A small image captioner, trained from scratch.
Model: 14.8M parameters, 64-pixel images, encoder arch convnext, encoder norm layernorm, encoder activation gelu, encoder moe expert_choice, encoder num experts 16, encoder patch size [4, 4], encoder widths [80, 160, 320], decoder width 320, decoder norm layernorm, decoder activation swiglu.
Training: soap at rate 0.0024, 5100 steps.
Rows from block 5 of the image encoder of a small image captioner, named by matrix and row number. Rows with one number within an expert belong to one neuron, the router's apart. Each number is 50 + 10 x the weight over its row's rms, rounded and kept within 0 to 99. All counts start at 0.
Before each expert's rows are labels from the 100 images, of 14976, where the router gives the expert most weight on average: "strongest on" is what is common among them. Only what is clearly more common there than usual is listed. The data: regions of photos with short descriptions (Visual Genome).
# router: router (encoder.blocks.5.mlp.router.weight, 16x160, trained with AdamW), inputs 0-159
# up: expert up (encoder.blocks.5.mlp.up, 16x32x160), inputs 0-159
# down: expert down (encoder.blocks.5.mlp.down, 16x160x32, transposed), outputs 0-159

# expert 12
strongest on: text has "sky"; text has "blue"
router.12:49 58 50 32 48 57 70 40 54 59 27 52 66 72 53 62 57 28 66 63 47 48 61 62 41 38 60 42 38 27 46 55 54 58 54 74 58 45 67 53 44 54 44 69 43 52 50 47 39 60 39 65 43 42 48 57 44 56 50 48 49 46 47 56 42 54 63 44 48 44 40 31 49 68 48 58 62 70 69 42 44 42 40 49 35 47 42 49 49 45 38 31 57 69 49 29 53 35 52 57 60 59 35 41 48 42 54 59 38 42 47 46 42 37 52 47 51 42 36 51 58 63 60 59 51 41 55 54 51 42 53 66 68 54 65 56 35 42 66 40 41 52 50 62 52 54 52 51 59 47 45 56 61 56 45 41 50 39 42 58
up.8:56 80 53 60 37 53 73 42 49 50 46 55 49 75 47 21 53 50 52 35 62 64 69 39 51 58 49 41 57 48 43 54 57 67 53 75 42 64 66 38 46 54 31 52 51 52 58 71 58 60 55 68 59 51 71 47 40 63 45 47 40 49 53 42 46 48 61 48 46 53 59 50 49 53 44 55 42 45 45 55 44 44 37 46 60 46 50 54 28 43 61 33 50 48 52 32 73 32 51 58 52 40 52 37 41 39 37 53 58 39 43 54 62 40 54 45 50 49 43 53 51 47 53 44 47 62 34 61 49 47 44 47 49 70 54 67 48 49 57 48 41 53 50 46 37 57 47 32 55 58 54 41 59 60 51 37 35 40 55 54
down.8:44 52 53 55 42 59 44 44 56 61 58 41 60 49 42 48 59 63 46 54 45 40 36 39 53 38 54 35 55 63 47 53 66 36 55 47 32 42 70 62 41 58 41 42 40 42 44 54 73 48 51 65 57 30 56 66 66 61 54 51 67 43 70 59 52 39 42 58 60 37 44 38 62 44 41 52 52 32 56 50 37 63 47 57 51 60 39 27 40 55 60 45 53 51 60 69 47 38 52 43 37 32 55 54 40 35 58 57 47 49 45 38 24 41 52 53 59 45 62 55 50 44 57 60 50 35 68 53 53 51 41 56 52 58 62 55 61 55 32 63 63 54 70 43 60 40 36 56 45 46 39 52 59 64 60 47 53 35 58 52
up.9:36 58 40 54 36 56 51 48 48 61 47 55 63 44 36 43 58 44 69 51 44 35 53 55 59 53 63 55 64 53 68 61 48 39 59 56 55 33 55 57 32 60 31 55 60 34 49 54 46 51 49 39 52 60 33 58 63 53 54 61 50 48 60 72 35 42 58 40 40 56 45 44 62 57 45 53 45 64 36 46 53 63 57 52 43 59 39 60 32 39 43 40 56 56 44 34 44 49 46 49 61 44 43 61 52 33 48 64 35 45 31 47 54 47 50 50 33 41 57 49 55 48 62 58 50 53 63 45 50 25 53 49 69 61 48 46 66 58 48 59 55 64 62 55 42 47 47 25 31 55 60 46 46 51 38 41 59 76 29 50
down.9:57 36 34 65 58 58 54 54 28 50 63 41 43 40 36 41 52 65 30 46 49 34 39 40 58 51 55 34 67 26 46 37 51 63 50 56 45 55 48 46 52 50 41 62 48 38 51 41 45 42 46 53 55 48 53 56 21 48 55 52 33 43 49 40 79 38 71 64 62 37 39 57 53 54 49 42 53 52 61 62 43 32 62 60 42 55 48 39 72 42 41 40 39 36 53 60 57 41 43 49 42 43 47 49 45 54 54 44 62 53 47 49 60 61 59 53 48 46 55 45 44 55 48 39 62 37 58 47 58 47 40 48 38 41 56 53 37 31 56 38 45 49 46 43 44 65 33 66 50 60 51 60 31 37 36 48 56 48 55 33
up.10:50 44 39 45 41 60 33 50 40 36 58 72 48 47 52 64 36 39 48 38 39 50 53 37 56 68 53 58 33 50 61 61 54 59 42 37 30 49 61 57 58 47 52 50 52 76 62 48 42 50 37 62 63 34 74 35 63 54 48 46 30 64 55 54 34 49 58 49 43 63 43 57 43 56 57 54 56 37 54 59 20 49 57 65 51 55 52 48 60 48 33 58 49 37 36 39 45 58 54 32 63 74 52 56 37 57 60 54 39 53 38 45 51 62 45 55 61 53 47 45 39 39 44 40 61 64 50 36 61 40 35 55 65 55 48 47 54 54 44 59 63 59 50 47 58 52 38 47 55 55 44 66 47 41 49 46 44 47 54 56
down.10:56 37 44 55 56 42 72 55 51 71 57 64 38 29 62 49 38 54 61 49 61 64 57 53 72 50 56 50 48 59 43 44 45 30 69 33 53 60 57 64 58 54 45 55 53 51 44 49 36 52 60 50 45 68 54 48 54 42 48 52 43 23 39 58 38 44 49 50 55 61 44 61 47 52 48 51 37 44 63 55 42 49 38 70 54 41 40 65 33 40 41 58 48 60 41 62 50 62 56 61 68 58 55 60 53 47 39 54 61 46 30 70 69 44 56 25 48 57 44 47 46 58 43 42 28 42 39 54 59 57 41 45 47 46 58 52 61 40 53 66 47 49 56 47 53 49 31 65 41 40 65 52 56 48 57 35 56 46 50 59
up.11:57 67 64 60 38 58 75 69 60 70 38 46 56 69 44 58 62 53 51 56 35 43 45 41 53 49 61 47 49 49 64 50 33 50 66 59 56 46 57 45 53 45 50 47 51 52 37 43 63 55 51 62 48 58 51 57 53 45 46 43 54 57 40 52 48 48 41 47 54 50 45 49 38 54 67 57 42 56 36 44 63 49 56 44 38 51 62 42 48 52 55 50 47 60 61 41 68 44 36 57 41 44 45 42 34 58 52 38 39 57 34 46 12 50 34 47 57 61 52 68 43 59 52 52 55 63 62 84 49 65 43 50 67 47 65 58 42 45 48 41 46 72 52 65 56 58 37 46 46 63 36 44 50 63 52 55 49 44 40 59
down.11:61 58 50 53 51 52 43 47 56 57 34 56 53 41 48 49 37 44 47 42 55 43 36 61 40 70 36 72 49 43 71 38 31 44 59 60 48 51 50 45 49 56 50 55 55 43 53 64 50 42 35 71 58 48 54 54 60 49 51 41 52 58 50 35 66 33 36 40 45 33 55 46 48 28 60 52 36 44 63 42 30 56 44 51 55 54 61 56 49 53 53 35 58 63 48 46 57 55 52 38 32 45 54 34 51 42 53 38 59 44 67 41 55 47 49 61 45 29 61 56 43 33 69 68 49 65 43 74 61 64 53 73 56 55 47 55 53 53 48 38 40 67 52 41 54 51 47 48 57 48 52 33 47 43 39 49 32 43 32 58

# expert 0
strongest on: text has "grass"; text has "green"
router.0:63 59 45 62 35 61 43 58 61 45 17 39 48 53 53 69 70 59 40 50 62 56 53 60 51 48 39 37 49 63 69 42 61 54 47 52 46 31 41 36 47 55 61 57 30 49 38 56 50 45 58 68 50 54 52 48 61 54 50 54 38 46 47 59 68 32 55 57 48 38 38 53 56 53 58 42 48 61 58 49 36 39 53 58 37 47 54 46 34 43 48 38 59 45 53 67 58 42 50 63 42 29 49 60 35 73 62 53 50 37 59 54 42 44 53 64 51 58 36 42 60 38 53 35 62 50 54 48 53 44 52 58 42 64 60 42 38 52 46 43 47 47 57 42 60 54 29 58 53 61 47 60 51 42 35 59 52 24 51 35
up.0:54 58 33 45 49 33 66 74 62 55 63 45 60 62 44 42 36 65 53 63 56 50 70 44 69 37 44 63 44 57 49 52 57 60 32 30 55 36 42 34 63 58 32 52 44 50 47 38 34 58 69 53 72 46 56 41 46 50 48 50 61 67 40 56 45 47 50 63 48 42 45 59 49 59 58 58 50 34 36 45 45 36 44 56 67 49 55 54 39 56 48 39 63 28 52 34 37 43 49 47 56 60 55 49 35 47 61 43 45 47 58 68 54 36 49 57 54 66 56 45 49 47 64 68 70 61 51 57 35 42 52 52 49 49 44 39 44 54 39 45 45 59 45 47 58 64 58 60 66 36 55 43 50 49 35 43 44 52 59 51
down.0:28 43 37 45 48 62 51 42 50 49 50 67 61 47 77 51 59 36 50 56 52 52 49 39 62 48 58 53 56 48 43 53 54 28 35 38 44 57 57 66 47 59 54 57 52 54 48 65 55 69 37 59 73 63 45 49 43 50 74 71 47 54 60 46 46 65 55 48 33 56 42 73 54 65 58 40 57 52 48 65 59 63 58 38 38 63 44 37 56 51 53 41 45 50 18 62 36 33 51 52 62 50 46 56 53 54 56 41 50 46 44 50 47 61 55 34 43 59 62 39 34 47 52 49 39 43 41 29 60 38 50 48 38 59 47 52 51 36 52 55 34 41 43 53 57 46 57 45 62 44 55 33 49 66 46 53 49 51 58 47
up.1:42 56 54 49 47 30 49 61 72 46 63 45 29 49 55 41 59 53 43 47 54 60 52 48 55 47 60 67 48 56 63 57 25 47 52 59 50 54 52 45 44 43 67 49 49 64 52 41 47 46 54 45 53 73 55 46 48 50 64 54 64 50 66 40 36 63 50 57 44 54 68 56 55 71 62 74 58 40 42 61 65 52 55 44 55 57 54 58 57 68 36 32 50 58 32 56 52 34 58 39 54 59 50 53 43 53 36 35 41 51 50 45 47 69 52 58 50 35 54 41 54 41 30 50 54 49 43 42 48 45 40 62 41 49 55 25 54 56 53 52 55 68 56 60 34 67 75 63 38 47 47 54 43 37 59 51 58 48 58 44
down.1:55 47 57 36 47 50 52 43 53 48 33 44 71 38 45 49 69 56 41 55 50 59 45 49 59 57 63 60 45 53 38 53 56 44 33 56 55 36 38 42 69 51 36 48 38 45 35 56 43 66 46 72 48 58 62 54 39 75 55 33 48 49 51 47 38 39 45 66 33 61 52 58 49 37 56 53 43 43 66 29 60 45 48 55 54 57 49 63 37 52 60 60 51 59 76 33 53 63 51 54 55 68 39 38 40 52 47 40 62 51 58 65 53 52 50 53 42 58 51 59 72 53 55 71 34 51 49 52 36 55 65 50 58 48 55 67 63 58 63 39 55 57 43 64 53 28 55 65 51 45 49 46 59 50 55 51 41 58 46 61
up.2:55 47 52 62 49 53 55 61 53 48 54 46 57 36 45 64 61 75 46 48 59 55 60 47 49 45 65 62 43 60 53 56 39 51 32 57 58 54 57 53 47 42 55 58 46 49 44 50 35 44 47 41 59 45 53 47 55 39 48 43 40 54 55 53 30 44 55 54 43 49 57 48 56 45 76 40 28 71 68 60 41 59 50 61 59 46 34 52 40 46 53 63 66 50 44 58 67 48 62 35 51 41 50 55 55 45 34 44 59 55 57 33 17 49 23 53 48 41 41 52 49 52 48 52 43 33 37 59 57 61 52 27 25 50 49 62 63 56 57 64 51 56 48 53 51 44 28 51 52 36 46 67 46 54 38 53 35 31 57 45
down.2:57 42 42 68 44 47 56 47 42 55 54 63 54 64 48 41 45 40 49 58 62 57 45 50 46 46 62 57 67 62 52 53 66 21 58 57 36 58 66 59 58 52 47 55 56 35 53 58 51 41 59 42 70 60 43 46 47 37 39 60 44 54 42 55 49 43 34 59 52 63 66 52 44 42 58 38 72 43 36 30 47 44 60 47 63 38 35 65 45 52 47 30 47 57 46 51 50 42 34 43 49 49 31 44 46 66 69 46 40 57 50 38 46 31 54 51 49 60 61 55 59 48 52 56 35 46 49 45 57 49 48 53 41 46 53 47 65 45 38 51 61 46 45 71 63 43 50 41 59 37 45 55 53 30 60 60 31 40 25 30
up.3:53 48 34 45 35 49 64 42 41 49 39 49 53 44 61 65 52 62 49 73 54 52 59 54 67 47 47 55 44 51 52 51 47 26 51 23 47 55 47 56 71 52 50 52 52 45 64 48 62 48 34 40 53 57 45 41 52 56 55 57 69 62 45 49 40 72 61 52 38 51 42 34 42 43 60 39 47 41 43 43 62 54 59 52 54 41 51 60 25 42 52 42 66 48 61 46 53 43 52 44 39 40 51 49 33 65 64 40 45 34 36 57 63 41 54 53 56 54 44 62 76 51 56 58 36 54 33 42 71 56 56 47 58 60 56 60 65 56 51 36 39 40 39 54 60 49 65 48 39 54 40 48 38 47 48 60 45 20 55 47
down.3:56 62 62 51 48 48 54 49 29 47 53 42 56 37 36 51 63 43 48 52 79 47 45 37 43 44 46 51 37 48 57 43 29 39 64 45 65 57 48 46 36 58 62 56 49 54 59 58 63 51 69 56 46 58 50 56 59 48 58 39 60 28 49 62 52 40 55 52 46 46 53 45 56 50 53 42 56 54 56 45 62 54 43 58 50 46 39 44 73 55 37 44 53 73 41 48 53 40 55 55 61 35 33 54 45 29 61 74 52 44 51 52 57 57 48 46 56 63 64 57 48 55 39 56 51 44 62 40 73 56 49 33 45 39 61 44 32 52 44 60 19 38 45 50 52 61 49 39 35 56 49 32 62 46 53 45 43 58 52 26

# expert 9
strongest on: text has "bus"
router.9:44 52 34 53 44 57 29 42 52 14 58 55 36 19 49 62 51 53 40 50 53 55 64 62 51 55 60 36 52 48 38 63 57 65 50 38 48 42 45 56 54 48 58 26 69 57 65 62 60 47 49 48 60 55 64 51 33 50 41 67 66 43 39 53 63 49 56 51 32 52 53 55 54 59 41 64 51 51 57 58 51 62 42 46 44 52 37 57 35 66 52 62 57 56 38 46 67 52 55 57 47 50 34 43 49 43 46 54 57 31 41 53 58 35 43 49 32 39 52 63 63 43 39 55 58 30 29 43 41 56 62 58 47 52 64 60 39 57 48 47 41 55 46 47 44 36 45 55 56 50 45 46 53 51 60 54 61 44 65 61
up.0:56 47 36 46 41 54 55 51 60 34 70 44 56 59 43 48 59 35 42 56 48 50 47 35 37 46 46 42 62 54 46 51 48 43 44 35 48 60 50 40 54 60 42 31 56 48 46 55 52 46 44 23 36 38 61 65 53 59 46 42 43 49 52 42 77 46 62 57 62 34 50 53 48 46 46 51 57 47 50 37 56 35 52 56 47 46 31 28 62 50 57 55 67 44 48 67 68 50 57 49 50 65 33 69 49 82 49 58 50 58 51 45 42 63 48 41 50 58 68 52 73 63 51 61 48 32 50 52 49 48 54 49 59 57 33 61 58 48 61 39 43 62 61 32 46 38 41 42 44 41 42 56 46 37 46 49 51 43 30 58
down.0:54 45 45 55 48 59 42 55 49 32 24 41 32 49 58 61 41 47 59 46 39 47 61 35 50 54 40 40 61 63 49 39 41 67 51 50 47 41 51 36 51 56 48 50 31 65 40 31 36 61 39 59 44 38 42 45 63 44 53 52 73 60 53 55 53 53 41 59 38 50 47 56 47 54 58 52 44 58 55 50 55 55 33 31 50 65 47 33 66 50 51 47 42 47 57 51 60 29 71 52 48 56 47 31 56 50 48 36 53 59 52 59 30 40 57 53 48 53 60 60 53 50 44 73 58 51 53 57 31 44 46 40 69 46 47 56 46 26 55 71 46 28 62 65 48 58 50 45 55 59 53 31 50 54 58 54 40 66 51 57
up.1:53 52 24 61 35 60 48 46 42 65 56 55 42 30 53 43 50 54 66 44 47 62 57 50 57 73 46 33 51 58 59 51 57 59 43 54 39 46 64 69 46 50 50 40 59 51 58 47 48 38 61 50 45 57 47 52 53 62 50 57 50 56 58 40 50 57 68 37 31 35 52 51 53 63 47 45 31 65 40 48 53 42 56 67 77 47 49 51 37 50 58 47 48 55 47 54 48 39 40 57 50 49 34 59 47 57 50 42 32 37 30 48 41 60 71 62 39 30 41 34 47 34 61 61 43 51 32 48 51 31 39 48 50 55 58 51 47 46 52 37 46 48 45 60 55 59 40 54 55 40 50 52 55 46 68 52 25 67 34 61
down.1:69 65 53 39 41 62 53 62 54 54 48 47 27 70 45 49 55 53 41 63 53 54 45 38 30 60 55 56 53 41 71 45 45 44 40 51 44 52 72 41 49 47 40 50 54 50 35 40 65 41 48 27 58 47 53 48 64 50 68 35 31 44 59 41 38 44 40 65 67 68 43 49 55 51 40 60 61 48 64 54 53 39 45 46 59 48 59 53 49 64 53 72 50 45 34 48 58 50 57 46 48 61 51 50 50 58 44 57 55 50 47 57 56 66 49 37 55 46 53 55 43 52 78 66 42 47 54 54 59 59 48 34 44 44 56 57 47 55 36 29 51 37 50 43 44 62 68 42 48 44 39 54 31 51 65 78 58 57 56 53
up.2:39 48 40 40 29 76 53 42 64 53 65 49 55 67 61 45 61 42 59 52 28 62 34 58 66 63 50 51 54 48 43 30 65 50 56 40 51 26 72 45 40 65 54 54 71 43 39 54 44 45 42 43 56 38 67 51 55 41 62 51 54 41 51 51 42 49 41 60 43 52 57 58 49 66 50 60 48 57 62 46 50 46 46 53 55 47 49 35 39 48 39 57 59 64 48 54 36 47 36 45 26 41 48 63 71 50 66 53 51 63 45 43 48 60 40 59 59 49 46 33 40 47 62 54 50 50 51 49 43 58 52 57 42 63 50 53 50 64 58 42 57 55 48 53 39 72 33 63 55 25 43 57 44 35 42 60 52 50 49 43
down.2:72 53 58 44 58 38 38 34 32 44 48 36 43 70 49 43 62 47 45 67 64 56 49 42 47 63 42 40 54 70 50 60 56 40 82 60 62 65 47 42 33 50 35 64 52 52 44 38 43 45 56 36 66 42 47 53 50 59 62 51 48 49 55 52 45 30 45 41 42 40 56 56 42 60 69 46 55 52 55 42 55 52 23 50 38 46 80 52 38 56 51 60 63 32 52 45 45 29 70 50 37 54 53 40 40 52 47 46 41 62 52 46 65 48 52 53 48 52 60 55 62 40 51 44 61 56 48 44 50 48 57 72 48 50 51 46 45 54 39 56 40 52 40 50 44 49 35 49 30 51 51 62 41 56 66 43 48 52 55 50
up.3:49 58 49 46 36 40 56 59 29 47 36 44 64 50 40 47 33 55 41 67 51 61 57 45 60 62 58 51 47 55 62 51 43 58 37 50 55 45 60 34 43 26 41 74 58 51 55 62 51 55 43 65 60 62 46 50 43 59 40 37 38 37 51 51 46 64 52 60 66 39 51 67 61 39 55 38 49 67 38 46 71 34 66 51 41 56 45 63 53 52 62 54 56 51 62 59 54 57 70 53 51 32 38 66 48 54 61 61 40 60 62 50 71 42 60 56 39 40 51 39 55 69 56 49 51 47 53 63 53 62 51 46 41 58 45 36 43 58 63 38 56 48 44 40 45 63 47 49 34 50 52 36 43 47 31 30 60 52 56 48
down.3:52 61 34 43 61 48 30 61 40 36 65 42 42 55 69 43 43 47 61 42 39 56 42 63 53 45 42 44 63 56 40 62 55 38 42 47 37 51 52 52 64 28 54 51 43 50 40 63 52 52 50 56 27 51 61 47 37 62 49 43 59 51 37 30 61 59 52 50 65 31 51 33 59 31 54 52 51 54 64 58 47 42 54 42 72 43 39 51 53 39 40 48 48 30 22 50 55 61 32 48 51 53 41 46 43 51 35 44 51 57 56 49 36 51 64 56 38 57 58 32 70 54 56 48 43 56 54 54 44 49 44 64 53 48 51 45 49 51 60 40 43 45 62 64 42 43 46 56 51 44 68 64 31 32 47 56 39 57 67 54

# expert 13
strongest on: text has "elephant"
router.13:33 62 59 53 51 41 58 63 56 44 63 43 41 40 53 42 42 65 42 35 51 49 28 38 47 60 51 51 53 51 52 48 57 48 46 47 39 44 37 52 50 58 59 52 47 52 63 48 29 48 64 72 44 58 47 53 58 31 46 55 27 63 43 61 55 26 30 38 46 69 56 55 32 50 50 46 49 33 69 49 53 47 50 46 44 59 49 61 56 59 46 31 55 57 38 57 42 38 62 60 42 46 52 42 53 36 43 31 37 55 59 39 47 62 52 50 60 56 55 58 68 37 59 48 40 46 56 53 63 54 53 34 55 35 56 55 60 47 51 73 29 37 42 57 47 59 66 51 58 61 55 67 55 60 43 54 67 59 55 53
up.0:41 52 40 40 46 33 48 41 58 52 39 62 59 51 46 50 47 43 46 39 39 61 48 65 37 42 46 57 52 50 47 57 47 41 39 57 46 50 33 42 47 59 36 52 80 34 59 48 31 53 61 44 50 67 45 53 53 34 64 39 41 53 38 43 70 44 27 45 49 70 42 45 61 51 35 59 48 43 58 38 39 63 57 52 50 55 47 68 59 38 56 33 54 50 56 53 40 47 55 59 45 37 73 58 55 50 50 57 62 57 64 50 37 48 43 39 63 71 43 69 58 51 44 50 46 49 51 48 57 55 56 53 39 42 36 58 69 52 48 45 31 48 50 30 42 48 41 47 40 79 36 43 61 64 51 52 45 52 63 52
down.0:40 56 54 41 30 28 54 60 40 57 47 53 63 53 56 35 39 47 48 50 52 37 55 61 43 52 49 54 59 55 44 50 26 56 49 47 73 38 43 34 42 31 37 50 47 45 26 55 53 60 60 57 36 50 50 48 62 42 64 54 44 49 46 53 46 44 48 49 67 42 54 63 47 60 46 70 54 66 50 53 48 41 51 54 49 55 46 34 57 58 40 46 47 30 61 53 29 40 57 37 61 40 55 47 58 59 56 43 50 59 62 34 50 44 55 64 41 43 43 25 48 59 51 56 55 61 67 37 57 56 58 54 55 38 68 63 51 61 38 31 53 39 78 61 48 57 71 53 41 53 50 40 63 47 49 45 50 44 55 62
up.1:38 56 67 45 46 55 30 42 46 37 42 39 75 22 54 62 37 63 60 52 29 59 53 62 38 48 60 47 58 48 68 61 47 52 51 49 52 38 56 48 47 54 43 61 28 56 51 64 63 50 50 63 45 37 44 59 65 58 52 42 55 49 46 66 57 43 64 57 64 45 63 31 64 61 49 46 37 31 40 48 55 37 45 46 45 36 50 37 46 37 32 57 58 52 44 49 41 61 41 66 30 42 54 44 59 39 42 60 39 35 48 62 47 45 56 52 61 49 54 54 45 58 47 41 39 50 62 39 55 49 51 53 55 55 50 64 58 54 41 40 57 64 54 54 41 62 63 69 40 49 49 59 45 67 65 45 66 55 47 39
down.1:56 38 40 40 39 58 54 43 67 38 51 63 50 51 46 47 58 66 45 40 51 58 37 47 63 47 42 59 48 37 40 45 41 28 45 50 45 23 68 45 46 39 49 49 63 43 63 34 53 51 40 44 45 59 47 49 39 41 51 60 51 61 58 53 49 51 51 49 35 70 59 44 46 38 30 56 60 33 58 45 51 57 27 61 19 36 52 51 50 47 66 59 62 47 55 28 49 40 44 38 33 50 57 47 45 42 62 36 41 56 56 49 39 45 51 59 43 38 27 56 60 53 54 47 55 41 52 46 56 55 67 31 60 49 61 41 51 43 45 58 35 68 62 44 45 44 58 51 54 50 52 66 45 34 31 48 56 45 55 44
up.2:61 47 44 52 55 42 52 34 60 40 31 52 71 43 45 40 50 52 73 56 41 71 42 44 53 55 46 44 47 64 61 46 54 48 48 46 35 45 41 34 47 57 41 63 41 53 51 57 68 66 37 52 35 52 49 49 48 60 62 50 50 54 41 45 45 44 47 41 37 53 38 67 58 55 49 41 36 45 53 51 60 58 58 60 72 53 52 45 54 39 40 57 51 34 42 52 56 46 57 27 42 52 34 44 61 56 42 53 56 50 37 68 60 52 43 54 47 44 47 39 68 42 63 69 54 64 68 49 45 47 49 40 71 39 68 50 48 47 47 34 50 52 59 45 61 43 62 59 41 59 64 45 20 45 48 54 76 61 51 36
down.2:37 54 32 38 54 59 55 53 52 37 41 58 38 64 55 71 47 62 49 70 56 26 48 62 51 37 30 48 38 40 63 49 45 43 65 36 41 45 53 54 53 60 55 48 58 63 56 41 57 57 51 32 62 50 43 36 67 43 28 42 52 41 59 54 52 32 51 44 37 55 41 52 67 54 34 54 57 44 36 63 55 42 60 65 44 35 36 57 46 44 53 57 59 48 46 58 47 48 61 53 40 55 50 46 50 35 53 56 69 42 49 53 42 53 54 55 47 44 43 59 33 59 60 53 48 52 45 51 49 52 61 60 61 43 66 54 21 35 70 42 48 54 60 50 56 66 61 63 58 56 47 55 60 47 60 48 46 35 24 49
up.3:56 60 33 41 68 50 43 44 56 64 44 48 52 57 55 58 52 60 34 59 49 42 38 49 66 44 46 36 47 42 62 38 56 55 74 48 43 43 41 56 48 51 47 57 60 45 40 67 49 64 64 35 31 42 73 63 49 54 41 42 55 62 43 64 44 39 55 34 46 56 58 74 66 51 57 50 43 49 40 34 57 48 57 43 45 55 47 35 33 35 44 54 55 58 40 49 61 59 42 60 30 51 43 56 64 48 48 57 39 57 48 45 66 44 46 60 43 42 77 50 40 49 40 55 43 41 56 65 69 48 40 59 52 47 39 41 45 34 47 59 31 46 51 29 44 39 66 55 50 58 42 35 46 54 65 46 41 54 51 39
down.3:48 55 46 31 45 56 69 30 54 40 36 50 46 68 53 45 48 49 63 48 64 39 68 46 55 57 50 50 44 46 55 22 59 39 43 59 33 49 45 44 52 35 65 48 45 57 54 64 81 43 53 54 28 43 56 41 60 54 59 61 36 56 68 38 43 52 41 50 40 45 35 53 46 45 55 51 50 51 40 45 42 46 62 55 35 47 49 59 41 52 58 58 36 45 52 43 63 59 61 47 38 55 43 63 48 44 36 56 52 34 49 46 49 51 59 49 49 50 45 53 58 58 59 68 63 43 46 17 49 41 44 54 39 50 51 36 59 60 43 62 44 45 58 60 57 57 37 55 47 46 51 40 56 42 70 30 42 26 60 61