From a checkpoint of a small image captioner.
Model: 14.8M parameters, 64-pixel images, encoder norm layernorm, encoder num experts 16, encoder patch size [4, 4], encoder widths [80, 160, 320], decoder width 320, decoder layers 8, decoder norm layernorm.
Training: soap at rate 0.0024, 5100 steps, batches of 64.
Data: trained on regions of photos with short descriptions (Visual Genome), 203450 training examples, 1.6 epochs.
Rows from block 3 of the image encoder of a small image captioner, named by matrix and row number. Rows with one number within an expert belong to one neuron, the router's apart. Each number is 128 + 32 x the weight over its row's rms, rounded and kept within 0 to 255. All counts start at 0. Numbers have three digits each. After the name is the row's rms in percent of the matrix's.
Before each expert's rows are labels from the 100 images, of 14976, where the router gives the expert most weight on average: "colour at peak" is the nearest of a few named colours to the mean colour under the peak. Only what is clearly more common there than usual is listed. The data: regions of photos with short descriptions (Visual Genome).
# router: router (encoder.blocks.3.mlp.router.weight, 16x160, trained with AdamW), inputs 0-79
# up: expert up (encoder.blocks.3.mlp.up, 16x32x160), inputs 0-79
# down: expert down (encoder.blocks.3.mlp.down, 16x160x32, transposed), outputs 0-79

# expert 5
colour at peak: white; pink
router.5 095:128144134080139109077152103110157139146144141101108168162120129160086089119160139109136170161138220093099110181151147108158152174149126088155129131140156131054113072131155149173109136111135148088103102112111071116093053150170131098173077113
up.0 093:142144125083077104135183142116123149103136137140165107132109154093065124076182115155048119178065143115142122121153079152162193120091095145150170108148110183134159148135117101164105092058097092044111128132131167064097155135168125124085103163
down.0 100:111098150129161125108158136115100143134174062127095157075145175151163135126166098097140110134152146084093219170120089122131117100126071166167148099143114127145099179089160096114182126129127119186142107117155099111114077115162101212109147142
up.1 112:123112144162097099100149169150078113129081126119149152075096135097119073165121167092090191169148130143113113136145088122086084153106178110073140182140155141055125092141152175076138135108144129093106172106151063113144140123126152103199102166
down.1 115:103107116211135143162111150115123110150150121112117062116152130069097162154152202094178165125106082219141145127154100098150144112147075134134187142146098079143139146115162080147112177120169147130175125159085075115165172190059191157129143144
up.2 092:118165147165118103090125140092166147119090126113120172113123095115139109128103121111160052097161204089142145132066158175148186126112129151115070099097132144066158145162128108196133128126103085105103117182136161082074154113094131082120148110
down.2 090:112129129137123120112164160079138148082071102162121161206142092117129154161175070108158100130189162135075121109182080116148107096099144137104146098109087175118150120102120095087103097139140100027087152155154142126071135152140102124156112091
up.3 103:119155148100132154101113172119116118139117105151128142162141141169205131138165142123162108125156116118108090119181078100109162114114151154117096132112172084129151119107173100068119167155175135172130092147177173099166060156142112159071140145
down.3 100:164127136143073107158153131129193162152137184164154062127078160147118107098113145091108171133186194014075163075151191145079133182131147115154090153144136100112095087058163122148148184197161145078141160120149073076081197160134118106069108106

# expert 0
colour at peak: blue; cyan
router.0 112:151144094093152149135123093115151151152170130111172133131077141096181127105112151142144153101124072057150109082123160143137105110125125140115158139127113120089111119145093213162193139090051124055110176117158136142138170120114165168104045130
up.7 085:139131131141083133040163100186190085153142129110119150181157156089171202121128153165087104129166206116147139102128126165121151097110102161092103123088077120098095110152174129126153124146130141183170085121204084100103149138149089065154166172
down.7 089:184129128162166096113162106078098098133084069086089086139113074116138139131146121140137129100183140137154094146127106155111107134176073135122072116204123071172144167181185116146078104118155120130091178166144105105082150122130103118158147162
up.8 091:107126122119086182083103096109147130156112123061060103140150091137179131197106112158194152182099124112097099157108092112153121133135160151112164037092111090125141098095092071123113133094157052109146161154098067184100136114064140124128143135
down.8 095:120196187173051143121131098149115117170127116131119135118164091064135097115091180129090116128150205144138093124108161105086155194132212099111113161109141141144105145137122151087050130172109145142169121152149135083104174144131178164107121151
up.9 109:119142135136099080188132124140110138156133060105111151121058182134108125149135158143112069084165087123149145146147094124163144145099108164120126181079124150130136118123075057117104172076141111060114106141174137191125147112116157153124137074
down.9 101:075135131181116147184135162143161166157173111132128112146125114108133107074172173176153169171140162079110156152137149166118137157152175145160099097168105158163137172088174089085124107149127104061183166169101128139109102134084115170112155168
up.10 100:130135158145117128188154066111086176189137138163153141145095182130109122155177137089119148187090134155128133169072173130122114140159102088154167092149154137114056056159174105117186146094124144120141149087108093148149129116103082113130093135
down.10 097:119149142102159129145099165122098105158096148132134255090128230098130192193159111104128158173134180135155138178181118113114156136123142147084121107100139128105187123134155111092128137113122131115151133115131176178170141073129077130093114121

# expert 12
colour at peak: black
router.12 091:162076193158144122101116133103179109136161161114165132156076119158119057119083129145168097123127107103165184142120116128161195136090133118141108138090165146162073142094183122176118079150145162162087087121113156076114105126117098124129110180
up.0 104:137103149090122136148158129032152128130121074097143195132107180063156175128148144156147091094110153051143091130102092114099168109120178165198169141088135103138141147167089111063122140145064140107147107139162130087112144101168109124133065121
down.0 104:140156130141072180075149156178190117083151168183066119101134158159113154135205113087084133141130133117100140199152089143155151132152181120154165132129076158139141153131118104128077193133090162068125154119140125085174148173127130157140147154
up.1 100:130135170131166123170132158109168137179118073178077104142105136153096111074112130134173133133148143073136156206085103176154121102105108132130096127061189098075121151105103149147121179087121140162150180090081166130058072142055118169116119112
down.1 103:115135148141086104080094128073079086162092111132119140174140133070143124100077079159169159140146097145134150120177128093072109089110173150195092134152131109162108140160115147159109122156132102147157141114179163132148080107142131166131134141
up.2 096:120189191114169178142114114168111099065090091176107137108069110114119085172161084130081119081091046141128125114171105195124173087175126107174139137116120074121091089146110159152119088121148193096109138103069133092061142096095174137133124153
down.2 100:159183132096133110108144114124081035160153167120134102118107151127138068100126109145081149095173079147109159093078162169156155106066147111176130154120107239099121120115147146138142101148160079140142168156059162118147141121123097182150107151
up.3 111:132106068181083091088150089133105150134164084143096081124102098130122129123126096138017082144147110117105144171166142100126111100119189112137118063129194114193093106111148132158129117131114158141140102108114055173088131069158117121109155112
down.3 108:150066110100103110088104114129066126132101075123149176140118134130120198115174181127130069125126142169132110120138213099098167183131147113101143100177099128135226158085151057137132155121140130085113130142101122153149096124169112098082168117